Weights of a small CTC audio transcriber.
Training: 7900 steps, batches of 128.
Rows from block 4, named by matrix and row number. Rows with one number belong to one neuron. Each number is 128 + 24 x the weight over its row's rms, rounded and kept within 0 to 255. All counts start at 0. Numbers have three digits each. After the name is the row's rms in percent of the matrix's.
# gate: MLP gate (model.blocks.4.mlp.gate.weight, 512x128), inputs 0-127
# fc1: MLP up (model.blocks.4.mlp.fc1.weight, 512x128), inputs 0-127
# fc2: MLP down (model.blocks.4.mlp.fc2.weight, 128x512, transposed), outputs 0-127
gate.122 099:121142132129162170107117100122161114099116141105114116111115148178105106127132113109085132111133126127097130153109107096143126137119098132155113142129127056077135157135161185136115113152111125131089123143093130123138123124142164157101094128148119136154159092113082132147120105137119134138112138100184136143130150136148111094131155132156089173114155156082059115158142143132129127089137
gate.123 090:129128131144139134115140123097122255143104088129120098146100117144132134087149133103103115137103111146127120099126148154157155119103112155133139102142118111126119107146135169148148119114118130131171112169122123121116146174142181156141148067120156136150146117106140112099137105118119164139105147128126120118131131167166149120120132146116123109100099160095156140171143142132093146137106
gate.124 095:124122099102164133101149146142108175133155138105104141130102111140111131131092182098114124145135117088140098123098104107125102104128119117138101136131094158105115091156129174131066113150127121160120156102132138164125117109123125143126095150147116113138143113136151109122162109148145111100091136090180138194119119181119132098105096158113100162153148138109099131188118125161123137102114
gate.125 079:157112179106117117137165151139120205139126135123145097156100138159134138114113121149114130113112122098155136127101149094136112126140098112172112109135162134123139172117123184159183182158107136126107165171135111112113146113103112095152115137108155123120107146150125111128117133118134145114128119149108101105178103102114154128138177160161148133126129126116117128141115099166082150070137
gate.126 082:096170108151163136150149137132161128137098093140149117131152144114090112133130158107129099120120144098133125129127117109125139083146129122133140151143147119136107144110143178127161084117126138098078123173140125138112155178168128116132140147099117141131109136118096135141121154094134138137052115115057129123092147106142171161107120114125128147140149172175143116154132147149124194131099
gate.127 103:100110106093089125158104142108128122111131114103154101123057136099123146062171161100129155082116154165142108112109122135137127133133141121170165083172113131128108077179163116148112125153115189124124115101104126159144118125112141094121136126122114117121147115149084160145146117121112173098132121115146103123132140122136117164106125122104126143124133123084145101099149144143098117131165
gate.128 105:148136169182124120143075075151121139129128096111089120108168128137106124102133150127133129113121106117127157117160131121118137102091126073112123099120143133058108128120075155111116141179132110137095123098109117120157130091174138089139124114160124152158084126130124132155128128113150127140113121109137135147117103154162152131099101128164134103141151083079132158114114146125091121109085
gate.129 103:120087145142117118128119140098117129096153114128129102134117162063151111097123106130099118137160131170176097110119113143133096136052199150140106136144157106163151133160135142138172116171115131130105119124131136114129082133116156112105158126107123124131101120120162138122097146173141140167125127124188108097111109143108093160106119128088125118167123165129156133110123143108113107121147
gate.131 104:127122113142127162138107131104131138157124086111153127105119093108135134129110141124111069109088114177138138147139118136135100127150158108117164103115106166118125190093129160157158086130148135105136142116123105105123163097104142089142079139136112105132120146136126135115104131094133180119197124077147119124139144114138151162120096148102098137111117122159180123092114160098157104119155
gate.132 086:106114126147134125157138117122147064129144127101136146141138086169079143121145102091108133111129115129138157133148110117161163130102153087135113148137108119151156135117135115102132103095151107170140115143139122119106112139122133151135088084128143081119090096152129136097184121118162181163140136163136169090079165118134111125115130117142122159110129126087106148143189095097124107143122
gate.133 108:105139126133086120121124065149170103133151123129177142103093111150166122095161106157150145196098083126098131142122140118124094146168135101159098124157090111124108159153098143116142135115164124117122121129114131147162144113072139148172111132095111085138142150143097090156139112133100105141144113104123084166111116154133166094110116131123100112136128147117134099130146100132155113133126
gate.134 119:140139127116123163104111155132128136153099115128142152155134076186097078121116122124141124088154076152110088160116093143106126128088104114119122137099102160144122161116153107076173125122128116154142105148155139137143163150130183109143129132134115144083152108104120105132171101141133084111115111103178086132167131140087117111148123179133159120122130109099131124109123121136098119110134
gate.135 112:086117119109125148104144095128127155145069130122128145108132125149145124128199174146130126122135145125156138145162106117169086124131145145170119154059140109167158110148123130191113101151120122133108136110119106157080112121132112159131114122144127139127117160079153159143118107155096112110118127103145114076134116138153096127104098122145109152153114120159080117133146169128134128152093
gate.136 099:111138139103099107161106121110126141116142143131100106167163155100124129095131147120092150143118158121137120139164120125151147113092144025106171159124095124122119118129138119131115151132108157109151099164144148155156165140106121118136113121130146156124123074136127145153135130139172151138137139156143173122133086108100094128141078174117156121097180151144097136118124172141110129125122
gate.137 100:135124154121111097115112100103151125132138134123180148117148133134166161143124112120107084111162142167173131108113133112133183135112118119125108094113121177107154100155109158160147103129075124157129106144101078130073098120133133159158111132120108125148134157118151075109109105161117135072114186122150130152113125126128149117178172098132168117156123111136114110135110122111136126109111
gate.138 090:172099149124141141151129167126176150122113131142115153127125146118116113103132109129101161137073139127083127138120157125123165144117127136089109134163114128118111112112126139119200129146089173143141155099121128153129114169093155124147120105107105131111138138088138116134125163090114121122140111088158057143141138121102135149125059129149119105173147152122131105192148120125162122135145
gate.139 077:084143106095081111092141115110122069123146164129106119090158133118108114151078128087176129136136115155126137169145156111111116141118089120170100137141140109158120168148128141141088146154146120137126163133134157107112086103182094144139158132100138127148105108165112122128145169159110110116123157088117110135124090115118113136168126141136080138101144119123124110090084129115154146110120
gate.140 112:089118083121126121122116122076124158121125141121142138120096139088163148117122056131128140128066137116130094125133117134147152138113107089155150129112119115086116150161119140138146113122152101099160109124152120065123173153163157091123144125178118104120131107097169109071173158139112133128137117108120154126155140108177137113139109130120122147138134148114123126123143171094101170142128
gate.141 104:170150129184179101148105158135136115139153159136140160120124140129154163114115126153152132138103090122107143138157119142110089121118095150072133173155135113154097096135131130130120079147097095141153127117155165114104113148099131126094117123127130103134159124137133100119091135111120135116136120088159101153139112118139094143167180154104095132112150152175171096096110128149136153175130
gate.142 089:148190161140114159126111123111112127132106135141123134125091169093124128148111097147140134091077159146116140122101154132150129118113213158126147154135141100112107123144141118143130166121107128171110188117141143129117087169114101155096135118134160095139121125100110142120145090160118136099126146160109165137151118108115120139111166122139148186122129141108153109092102119157136177140137
gate.143 092:123110098155124107128089127148155128125109114141166141126125127110156144074170111100169111179133134128132106080151092077139128167138102135132093073069106132137153129136130153125139142118121165108131122113109164140137105125131138153139151156098123106098133109113126140132072108099144147134108111121133090101100091173111111117157126147150151122152137104117154176117131138142162179165135
gate.144 104:105144119145139089121123141184163115100126135117178119106130073174176081141132111127122091145091124161144141136118145138137124138102139132110126150143126140146153162155112142111109121135150116123105165122154174119123125124117119130151143148173114161154148172096114078146096150067145145123147118135129157157091116116165128174128104120093116073109106120161137132131129152115147119169115
gate.145 100:172114098158120140134138133167110113149098140122129133136110160079149166142128103154154143136093116127135110141119146119095086112140124112156131121093095124108134078139096131118138130124179136111106119143150115153122103117131133146163121132108149114105134088168130141131072101101159132144154182133109127170134153098128109123134123172120078073099092146158113122189115116130112093138091
gate.146 075:122151113161151137105145134105166108145093071135146155181121103082194128106152148141118153141159133118130109100102113123103136138095143122083134153125142128163117119147165146123144141159132104133121094150121107144154155135160122156145123070129113095099123103115125119138119145123124172114201132101130134078145139136107147128101137120077140138127114152080154115113114140144130102100095
gate.147 100:125135157105155099112061136162151139120109163135120141129131126091130123123125157092154139161161158127112197155099143131118094092138073124157154142146133125173133128181105145138122135100082132137127115131100170112151139088113111158145135096133120116130114159127133173147135095114128135157142123100120135086129132129088141126089174128116143135101077122109110146135127104160175145119144
gate.148 091:150104091127176133128110118107093152127152137138123091122118148117099098118150147130178094122153145102138056135117139180158140187132135095130117137116110139117120130158138119149123126155145124117114120173148091096110104139153135098115127152118104161136087169109119134164145126103120147178087134149087145099150116120125171127114126094127152074118114090107116092142100148125147130156122
gate.149 114:125123139146163119097129127134147125105108138129148124163100138117116121121126109128149099089082109119152124101120142144084094096135096118124106141126117144133118116180104144161146109174135141170114124148152104156091109078111120120150147143148132125082130096144140086093140171133134099121100111105125149132117096150096117142123114092096118129115136149090126098117165123158163098190205
gate.150 093:124122130141158144118198119099095113155151127119141137139132157137104134166128098174109144097166113123114094114112138163129125164174126117107127132146151120125128127129138141113098185117105157152150115151098102152151117137165095154155135145123123113180118123124127133118144167164121101152106138174098118131097094133125178108120100093173153102106114166096126105181166136120155141115112
gate.152 095:130129125134125131076133138164128127121140150152104142139106146115139104145130127181110152129156102133124112119123131126088141102114112112097119139071194099094181141148120119179100158183103136138157114145146110132149151128083158144118117121136133119150090138096193094165148090080144125105111129163120154108158131110143135114128124194137121121117139159146124113108117115141097138132113
gate.153 130:116112133136133106084105114153143156133118166117109168099098099094107125123126078138121077130130115144089143086112126121111133137151118138162161091080121149133117163140168124109115122112079081142130125095139117131116096125135092111111138130125109080110138126124113166120107145114127111143152112155134075133173109135152160127150099089128165153107114077093121088143087153120152133150152
gate.154 068:110106150141108141150101093150115139156125112105101121160109107104153100167117099074092170099139144106085104114103115111164157130157093102161126097159186108121104103147135102123117135158166124142128136125147123088139124124094128108126117123148154107109123142146094142111134202113101099117128115130110118092082134084123118120158123122128148158143113160126097113126122105147174133124174
gate.155 114:166132132149162126144156158134134114128136109137087108120158082154106150089125164134119103165152129100117121121141126078125164135171129113154090112142177089120147090141101123066119150090148150121131122096096116135137122089151123121130123104082137138141105146122121124165105116133116089144151161141108141128131088123049155118165125121148123114078102142109119101118137159112109133112125
gate.156 116:143133118096128138186105119171122128153122105122140151117111126132101119105185162103135132124109126126096148115104147190090146121116147140140108135162160138155120134082159151081138129145152121093110173165167098128120171119153142131114119086133119101127126137114098161135123136100148092135116149119172089135108090109116105155113176124113171141128090135158110128174150106147124110145146
gate.157 097:145158139103132155153142123138096153126114155138137142112117072146084208074133127118117135092124074141121122114130143143142162182152130125115192124130114119145129131131142139120119098100168120125113127152116134141080161175107149106085135142134118107113157091145157132107119142119129136129140146077143139123128109138145178154129109155102086164124168121126119112107118114097155148102140
gate.158 096:114117131116125085128121143120070153119118158157132113153090131115102139131096126129148132127136112098165103132159089142190143119139091127158139080106118104158167133110107077165121136160109135129121158127139136117123135105121119145146153145152128135100138128120118141158179078081134123067181136122146140128122163143177146109144134136147143138135106146123135143137160137121083060113139
fc1.122 085:097145143128115188110141077144117112117109137133124088161137122120135151173110124078128160126092128074117138055168127113128159153152133128166164119150119133146125113144154157146153129096113128111113146119120121143145125157116109150153095109121133152103156084127123103146125113110108179067126127145142131091123113143155158135134116141138146186110131128123136093154120138121099173143086
fc1.123 082:146144193130136159132169113138134167104098100180148123105078125159109119117155100103104128139095120120147168149117097091129157131126127135158144166143137155122163137116136143161124090167145160122152139134095141094144158122129133133172136158101082116105125092141160149127135102091117179177123123160107124162120115139142141130107149138121133155131112112102118150141097128148132190125152
fc1.124 088:108136074117169124108169170172141125132143137116138120148140127128109128127132161118132143130116150128147159101118159098187063133136117118148115120137113181135112116101106166156130071147141095131141151112152104124137127115145135107121112147150132146107126118139153119102167092109182120107086127119134135160122124186078139153088078120103125152154144147180109118129119108146103138130121
fc1.125 078:104132133153155181129130133127138149091134137112126081144095171174150134095150154135101135128165136109119127120134123109133157139083137108136104114139092116145139120117130103114124092083127146137131151108105088129088124117095073122086119147118179151139156133183122095167109093126131115179145134101112139135083116133108102144119150105101131125107113146117144115064153117134123072119108
fc1.126 093:131000140082134136107133141138104151117096159139098128177113127138122147132126166140171126133115105120130129137165162122097126133142093147115149136119109126160111142151112122146121116148153131146226135136124107141127107112098149130123113134136154127104129113141112148152125114127102104137128092134101131102153115112143122142125129157138128128140137135143115131112129152091148085112128
fc1.127 107:108125155089109167109119129106129142129091145109137105077109108137116157125124149097090175133120104104114143136147140077062122152137141125184145150182131108124109180151100105146152148124103131128138126114159101142131114141144142140124105097117109147140172151142120162120157103151076133121146138078151110097117103165148146097121133133137174135151127097120126100146127112115077127149146
fc1.128 102:166084136122101083078126102128087122143118159132094154130112159106129103136135112148116097162137092100140105098152082082116132087124112144143138136078171141131088103118164134075157142141133140117148099121134084114107108095152110113149145114139119099144085115152102156120118108143136126113104086123164150137118106100133108116118108154090137110124145100110121159114155112090102099150134
fc1.129 093:143103157152120146137111093162143141122131144145147117103129127131121067143142133125131131144087116138047092182174099146135092119160123136169153145165125152109124106115100153131107136125093153121086077113154138133125158152128118140130128126117125147129143070131106152144131130143134107078177148135124096137131129168138134123116165123104121158124120146182128142158110107150119169170140
fc1.131 108:149141133116158139166100112155104125150121135145106116139109133162125101173126119123144161139144109116158140181121130073141154131112159123132134097140154124104170117128156104159132128135128089152129140160106104091111145129163120101135120128088148135136165156100120134143188068148080176095126138150121112113148159146168140150144120087151137127138098159136159071107122150133141158091121
fc1.132 102:141186121150145124115124109126108098132114083114124131123147117126176144075157106119139119127155158113133120065065123093135111132130091139083138148149165173109147160134168128117107115123166153134128126126103138095127138129180152106183098119141121150163135140132098131132088152139133130105103136074122143115114134108154127124151141150141159110171144140134143124117130150125106106088078
fc1.133 110:117124101157148097124161093135120116134143102121170101095143109177112108187113133136099175143133112135181097134106125141125106098125158146113154099173126143109105146119139137172108124143154097119126095142101155142128109143110168128131135137110102149131149119115130123148115110110102160130137140125167117097083151150161135084139098102096127117111100125089131139144120207145124173151094
fc1.134 114:146129110108085092149114123100093119131139138145185127139124098143087108134121110143116117123136134140056134170115123120145075107141170059125132134141118124079114133126170119177111130126119111110142116123114120124093130119134105119134115145084134079119085078118156115095113105122124144132128140140151141108168107129117108151149173129076089142164163143114117124119131139148146083148128
fc1.135 098:098122130115122107106146104161144092109084097098178109148090132130137124116132117165176136199115128118167158136121136115173103147136098113105129114094127172123166132178133110123174102116144127116142159100114098140091139115114124100123119146142144104131121144110121212113099103164135161087151126132120113100118133153121113113104091133121145142106110095154110132138153131104111122103116
fc1.136 095:148137126111117135130130104130111106126132142099150084148117125126146098123109082105135169136080110087176099112096177140140159087134139107145129134106105109157149168130135180128125117137119119129113110116082112138082082166157128102116163145124135138091137096112107129096149133120093144124146110122145132172135163129148145122153171139120078165170068153139130119126159160138114117137107
fc1.137 104:091136110129157153146159154149117154141131103135126125121086145100121108130139173128139088128143136130160154102172140165117065115111130098139130169131116131111140091125120139108144169125110129172111132075157111170158080143162105119124133146123126139138135129137153102143141065141128128145129094125186120144166109123101101135117104139172069102141147137143126133160136112137069120122126
fc1.138 096:161093114136151120059135163121088147162083101138128113139134145127130111147171135137131107103120148137112136169149102085136084103135101169184177104128087101135110106108137146124109126129145134126174138115112120121096141149104082119154122136110135136143102143125120156093118075126113110122123109148083143097181176148104120134135137123139094148083104120127103125138102127139147155127146
fc1.139 074:123132104117103117115131119134099080124138178116115128110146113131101136116113127072144129145125148140133121141151130119141126152099155087146116179083130148155152153128109078133052124134137102126154130146147186072109102108143114122144144126109134124132141115158098137155139144172150084150132163132144126124188153132161121102162133134162144130118156132103102114062107159151125129115112
fc1.140 090:105134091122148157121094125110135151119120085140122148113098163078192093124106107117121147132129089156161140123129134066146147120111132130159170144139116177066115115118104131114142131117174128154119078129120172144126144121142108094099141178149138109136137125123157077115132122164109104120126113102150167125133172122134143109148145160122123146115155139104164123155161127117111168137125
fc1.141 094:100126186095095180147080141134105129120149152089102144121141128131151145123142138136133136096126149155117133180142138132129113154138097100176123113109084123133144118133147089145147133122125125147128122121132145147177139094141118117107102156144147104154156109122140162124131129152097107138098168137099213143186135112153121092109100120112130158125137108108141139082153118129080143130165
fc1.142 097:124169148168128124103119122179115162154131093138126118117108152104114098097136135093163123164078133120124142118128158134160140090096186125117174151153117110095114136136163138140154141129117140127082179095127144178135124182091125147103114107094127129119100127116134155144145096138123151117114158107116157125154143135184156097109122132093148120170131161147154142139111143106136145144155
fc1.143 103:131159164110096134130134122164064113136095122098154117098156135129138141129116138131107106138146136113134127074131122116146121167184147159093128171148104125154108162118157126104084156151164153123122143147125149160212132122149145115124135126159095176167151126147137126152120115141145139143113117106111115124081096134091109127151114148126170113150145165155078114118113129137145142110145
fc1.144 116:125136139171115143164154111128149157106132127126117130111160065143165064194127124130073161104075142099108095115106127127108142130143089123102126121155136123154132160131163128116143122110107074115119131143140136111135104170109161153117112145148121156129131131147140103095128105126099112139131102104130185121085149114141113117124137120136104147131102159166161126172106128166167132124111
fc1.145 089:154116085122129114096120131160087117102095106145135129109135165118176153143123122157125153140121123149105143136112132122132102116151111115140116138153128136172126094146174126120141125109110141146134143174085138156086104123139118139109154135102142147117197110138105147127091080103130119123136116146118132136155097134111129093150113156163092113122144142154148173228110084116112121129098
fc1.146 060:162141145188148092137130126133152156172084114095105183124131120146113111106089163087116135121155139104153134127144089118091125172124126154089150144142118101125131107144141131112082134151125137084119154115143118119153142128127139154167119130158133136135133084169169114130126151140150143143150117150128162146117176135120141164152101162134166185148158129129133168149124096128120140097166
fc1.147 096:118131141132158147117104149145142116114081160120094107153065096100159105150140116161071148129092111142141130146133117113128161121167136130111122127125150113106145136108109102131147091132105121186096144107069138130120122130144125142169139095090146127126170166103138169106132093118140135123152125146167117162139149116086142111134136138154118165133084195128140101134131119155087113130132
fc1.148 109:122134111107134150158141085136133118115158082128161132109131105112146126147126162121147152168120159145165132106121156136086117106127149159122098140115141122102091111123102151137130181105138137085149119143133099104107128104091114129109121161129140117167077142188105139175104153121121110104140160140111126136070174112114076116125105116100115114153114098158118100117088147095160093150118
fc1.149 121:131138125093102120113172123118141119127130145146095159102153139099108091126133130118140133106144178131096162072126123164151157132127132127085141131129159075124091141135124121086121092111119113132133134124147116133121150198117132147128124122118134102132141101117146168136141120107154151149141091120177099101098120082159113106162149159133168137164136126126116135151163135122082132140047
fc1.150 079:163131145123093133135153118098154121108160100122122111109129125135139174102126105136106174152116110161163098075120082131098133131128127110108119144145105130174181122142157152069145130150147136104143124136123157121106127119111116109128131135119121153119163125134115116123181149126153138097138144159098141177182129083115141139122134076151113112145124151097131098095086098125142138061150
fc1.152 075:138131126104138133119127135102124121101124125110132117145063132110121120147110117153116146125156113105125115103087120102058145090117129135113114152089157143137193129121141081142111137107091136155140137159135139119150126126084176137144120148116112096148092187100189112144140108065143095112128162183161169131137123123129138122137153159112106129120149129116087122117105133106121136130097
fc1.153 132:142125118139107118111144140114139124125090089123098130125145134187142147144134167102201127131147141117115114136128103114108166110095144150137144155143076150134173156094076095148114130136142144154127103128135148153149164123113144139119131141144142138173149147120163115129090094119143135122061147107136191144089123123092128105118145166143139103132129165171137144135164115122143162116093
fc1.154 056:130143168124139145153103112137095115162147095132105117129133086104141128119132131091118137108146137128085108131093117109126148139157126137181099102176161143100135088129092081086114153135138121078150090128178115124157120100118149104133120115103118143082144112163098136144151193140127112115140101152111117080106145109121114103112160101121127175156138137124159120131139135133165122087158
fc1.155 107:116108130086135103151126150131126104109137147152132126155133162119088149135105182134140126165115103161142134123175104125140144094135165119094134175157131183090153123134111099114143156131124120153110135150127131115152154165103097124130166147126143100143103080144128145177121109112067152155126151162125097123134147099176103098147116082116124135115116065150124120110120166113118136128158
fc1.156 107:116118112129154149115140133137106130148138125120120130162139121133127077161171134101152137080127052131142129109101123201159102124106137101150112122124102118122124127098154114150117140128150103112126132162134084122107108134124086072104111104170136140090126112112120138121113137156063094130090134120111128110122100098164110139104155111150167140120149169103144086135152146125176112133113
fc1.157 097:141099104163118097124099113129149111112146135114185111129128103108113080133142170111124087137107162196149123147097092120127143151119145140100099134101163109152082124140095163108117156157112122117120083156155143087141110130129125135164121142135118124148093186115157159141131136118106153129129109142159141089114159141142130148147075129117142086130114122113151166126133148103090097155108
fc1.158 105:102139123132105127118103104144132130137155132134144129107120157127083140117101134096178120113130097092112120141181133120144139156167196098122156146140135092073096141145155153149176093104160172101121152123145117113145122126163061171165113136131123110153116113105107142131112131117147143112103155125130126110142134095134113172090146127121172106167083117109110129156120143115151152144114
fc2.122 091:132136133132076087122122123104121100140103103184130123147130110117117137114118136104171129120112143119127134124117145117103124165104161121161095146145172159121135102135111093112146157107103164168159131142179121152118103152113118146095149170116140126074092110114147094152157124157101121151113090148115117171135080150180090122131113076113127120092112120166164130124153146136138137152149
fc2.123 102:098101121128133119128122126114107163067144144092093147119107126097117113186122116111121134103126136115162126103121117095106115156107148160137096128069136124132128152146131130171131137126149144117103146179129143107145124119095081113158201169143189148133173134115116134127138128114098094120115092124145137116116104084148121134121129140143131165116151122167140115080132104102080124153105
fc2.124 097:109116138150110128127137123139130113125116153112103129132096094104129142098119140112133111118103134120099172143115158134133135131147098109109103123147145093195139125132144085092137120091137183125108070078122100132164121141136105113074158149133100106082128111099112150141149113139116164162141136143105155101127103124164108138063108170140122137151121135197141125103175119113119138129107
fc2.125 085:153128169106118086135135131096113093106087122165159142110180135072129141106131105171103158099130123114147144148143105111127137127140175152113112142135154133119129179105109109112159134100112127151116136129097106120117168101126156112154153124134064094166139152083100132138105114141157107154151160130101117100139104148153163110096094139142130139150142148160158128097117113145140101083111
fc2.126 090:147072131195134156163116167142133135133133097131089135147086093113116122144143166136084152127114141118150115177154126121156117083148149107105116120138147122169115122155120136154128143120144126137021136107163111115129150169157119115122104132125114168146123121109132109120152092104123134143162120122086133153178130158139136149116131137113119120123123120126123131120119129145147193136106
fc2.127 098:101116117134103086143126107092073158131115143138126128162159147184165144162130131126144113146145100157111138159085101118133117071167157165078130131169132115147160117180171102160127137125140155161124095142114119114160103133141112106128127139120135143157145083121100161136131148128122139101121102146094131112123152126120145106153113128084103077103138113131162131096153139106164110141138
fc2.128 103:131131156152128175144081134151107117130153092125167129106121121134115116111101058112175136148102126133144177181148129144146109119123120166168147152157155130170135134101105155125128112103114160139117133067147109132160141116158126092131134172153123103113114125110132147146104127125104132103120106116124165115154103138072132121106125130186108112144166119124127128100125155140069141126099
fc2.129 093:130200131120109133130129147115093135123163160134132123143187129168122106101135133144110093128122131125121075135156139138119105147190119111100157054191123129109130138086135127113133099140123141169139133133138109092113089130114115089149130129130096107127185161136126132142122117168160127172138169098142127128164150113126150142121119141109114124149143138166135115147113092124089143118150
fc2.131 104:102142130130140130131140114114097126106139156126132180111139075123156110167110141114113155188141120168192154182108110163120126155126118148133137091097128154166134130141171134106128078128149130131121122153132173173127126106130123162160102111127151138121162146094140126146127127160120085139171146148122129112135136124116136109161075117133134151143157121110077181117136132133151139173127
fc2.132 095:103168147113139113140098118142130109094147159163104094144123112100151149152107113151109119125122109128157126140066138157126148127129130135099137152108112137102091086098106154121112153113107132130117109121158117157132125115098102124184138139118067075137075098113158154083151142082098121123127107160120104131109106168146117125104134161135095135103136127111138128150108124109069143146181
fc2.133 101:085122106172155108111126149097130133161151126101130117136097157143115119144128108108131121177132114100131118117135156128113121087095139143133112173147115123069131100137121157108123143136159127137124141148119124144157136141058140149107091160089149092126119150124117123177161160129171108112137075116139097187119135129095134169123155165144140088111149168127145117141093130109093098139130
fc2.134 139:143137122141085125144133170110107101100115095107124146155092136102177136094140150143119002121115146118103143105108123129139126145110160106118123121164129137165097143105156119151123095079111090162134121126135125129096106126118145119144134092157161153155144133176089156122120129178113155123145110129121127132126147119154148129108151135110152126122126140120111112112143126107155133173154
fc2.135 108:123118165142103039127124122101103087075140122124126099151141095109135131152117143112185136157111127123109142107122110098124098135164093162132106142140101158177142122093135122177142128142145095109146134105143121118146127128132119129129165117120156120131164121160144136147144088137128154150115141185103107139150117154120137148177116118081144133109148146105147127155140084106187125109116
fc2.136 100:109113157112124115154131121139119148139117099157158097195105151149078141107104114142103137130151169150187144160110121130128104167143131138114115109119129155138116142096143090117122130170134197118122145089153184129142183118131120124151148117098099149146100145152133160171111137130110151121119114124149152104101127089145107131138120126136167169088185125167123124135134154123114131133124
fc2.137 098:106136111109140096119123163159119127122109108121107138142117089143117155188098142071101109125139142152176108170119128109150172152136108136123136160110133128152101128121120146111162136144120136157113095076118109125097119118153108145124112103139130126127147137109116107121131167140153140142171157157135188135129118123119103084159157140115154187130076120130078159116121122118092117145066
fc2.138 094:075105088111155134168128157154167144141173158127137106135163155112111125095088111130116162165149089113124120164114132144114138137120125107171105136140148118121152148090144103149111103150161084130085162073129124132157104096144119126110119134131085127122166129093148112129154128135128155143151136174156115150120127107110111129142145079085129132114108124104142113142150127132203158127126
fc2.139 088:150151132106129160152124114119154128133105144127094149114122174168127157124123117095134109135095166106154121105128124141170166141153162141127089122105084138127111097165116082156109184129125108148121101106123134106099137159161117144083146114170111127128116147127118132124088146080113156162127111090104110095110165132135137158103151138096159170145141156124132142089146170145164092118105
fc2.140 099:176109160120115111108100160085100147097137129138125110111109102099158130124121094154106133119191110138112131130104160129106133131106126136131187151151137158102108136143124156126107124158094142110108156126107126190133103126093078149157191117123130138135115122136100139111121118133133124117145099139179096171156148142162149140124156133134137076111166081107122092154150132141097106126118
fc2.141 093:134096141121138156178115151110111120135156145100152138110158108118132151075103108148112155120124102124137136098169131128123148101087123185174129116124156156128103125181126144133108158107165138098125104126159142127118139120101114157146094146113126180122145145139128108087141101120122061179108139160171096119117123145140109116110112182135134148107138157097157141118143096101121136163101
fc2.142 094:130165116069124083129106095165103113117120148136137128160144136116138143147131128128086134145167078127082110123086095109111105138103073110141132154117142123109116153160102118120120161126144101143129076118146099087141122093156102109105169100118137131125167148132129115097120149130140122127137073150135076114138130103109065155116109128140106101117144071122110108126131121139119130087121
fc2.143 105:141150109158137143131114130140124108099138113124125162143163145155131120137162132143133037115127109101078139114098135175130130104174099154112151165156150138152152100113108125116153173138106134103119117167101105115100110123128123155114128121124126170085124155142129121082136165123111128150106094141151144126132079128112143148083149133096103109118122098100132157105158154110170099121082
fc2.144 096:119131108158122092081088133142106179140129154130121118134124109141129154120103075138124120186127162112089159095162111145147123136121107149120119118117114163159095121141150126082078104148122114140128121104157140106121183128114120102138075164124127128159127141124130108132125107151120117095146146110130120136146098113140105121165119165080108080143127130113078091160139098121064114121124
fc2.145 092:109115163103101114139113111152113098166164092153134114141114102112147100130137125125086130145092110118129144139118097096165067153140111139160118111139147124086088149147175107131142134151108106107152146121092141121152099130161106109173165082101134129133157101098103110149134114080139116129125092109126139127138109145126163126177102111166131126155160095128128128124093095089096133113174
fc2.146 087:139138112121090124146117122090137148095137151175156078082154149160091152175110121132148147119106113119148135088101149086126105112120168132093110151095116143122127130144099111136111124103147157141116137154126139098119112114106119118151141176121102174128120145090115096131104155136088127127151185167136143144138144125097090109149103124185120176129132095148108146136131114148141126154178
fc2.147 094:094118128132074142134164184165137129129157110151116093111102158123103119110118121091099128121141121097139096121137090099109132169148127139147139138140100140154139156166108108152108112140111108159130128132170091118132145132146134124097117134098109095085074124104102092146167137133186163161168161118169138139144123110115150181152161120117103152140142140122171150127135141101145124141156
fc2.148 107:157132136133129130139140152126150112159141157131101084139174120130142144110111099154123142186073119127163117112119177110096116131135122128135140127130141140122137114136180137107136109099189136134128147129095131114139177141141107119065158140110111152152165126191115137147148080143155099097156129142131121118149132115110152149132171138137143114148109109170099124140116133135065106172155
fc2.149 099:135131111149119104138141145105123144142092110132104085133127067104108128179139135103177143136141117136128122108099139086128126124166169120134120100151147113159156104098139100126147106166100114155124121179105107118121131159189103133143105137121107064100119145119130117131150131087111153111176106120122103121147118144138133115155150107187107156149091144118090141130084121172112137113104
fc2.150 103:130135134159128129158154139109114176164107143130121135151096111139134158092090120131156158080134130114177134109145161167145083167113116166112094126134109147142108134113101140154092087097129135089148123133104127173185148121115147133142092115131122120176122104112109152110121098165147133089129142153109106137108108134130153107098079150148133101153101165101149135162153150114124161110106
fc2.152 099:125123124124142131142096132141118135119139108130087078169126142104123139118112092120103126110118138106073143104112159125168100162115144141110103142144063175107139136154153143167160122075150139155124151123141133143117120131135138128118113117103072104120156090155078145110084095143154115096111112130144126132138084127165129128098179184108115120132093107116103139169119137110113128155110
fc2.153 122:143140142123160092152125113136089108108135145150128151128158093154119137133114125163141149192151146127122091109117106073153099106161172127143108107141079147147153131132076128100125158107153147115125158145125135157134131123089129143134156129122129187123155129136130092150116148133107181126145129096093147132153127117125102132129153076146151095159128142123134153138183110148083134076121
fc2.154 070:179103131155102126122100116132142110162131138118103106149092116106131147095102128186134140141120097157072165156138157123073130160174136085105170116146089126129169145096150131124127142101070140149126077123124104133127098139154128139111120122142150162145138132167124116126103154127127153118151114123100151120106150175118125142124159109139125157148149112161144133136155172108149098148090
fc2.155 091:146123149137128112092140165107129159151124079126152157156103130117125164117128112153130152148111150069180176157157104106157127088094117091123136117143107105168103108113132184086133139141101139124153145102145104104143117114131158130135103145141139136150118163092126128128140094105116124136125080112122137119147143141170170125111124122131122104154081160102122151127146061108107159159129
fc2.156 112:150129131123095126126098156087128165160113117125123119156127116143103125107150132142125096150113129158131102130132206098154125133134108100147149099108162131104091162155158137177098143124139157152106142116136160144100171150138142134142098132104121124177130148131115114149122145134132142101185153099159081133152102114162144167130109111135166167123151164147102096168161158138096132148116
fc2.157 097:146093137068111123156133111125174130131147093102137136152106175149101097137138158116131148078124146129164157140153152117158129137100128106148117130106088122123145165125105094105171173119158133168115132118106096149146099146111124115082135099167100159133124150171148105143120148153097143153124116105104140091098144142091140135076159118151132139088120112104166151116093118128102134134128
fc2.158 103:139149108175143090155132119140116105157092164129122114106135086152157096195167119121116131095113110133116170114127114146131143060153124138153147130095076132104107126155118087141117137160103105113109134134146135140144139123114144102078134156160096081135124073157102147103170143109142098157096154119150137098160130146110114113135091121161134136131141114154127113114159123138152136120149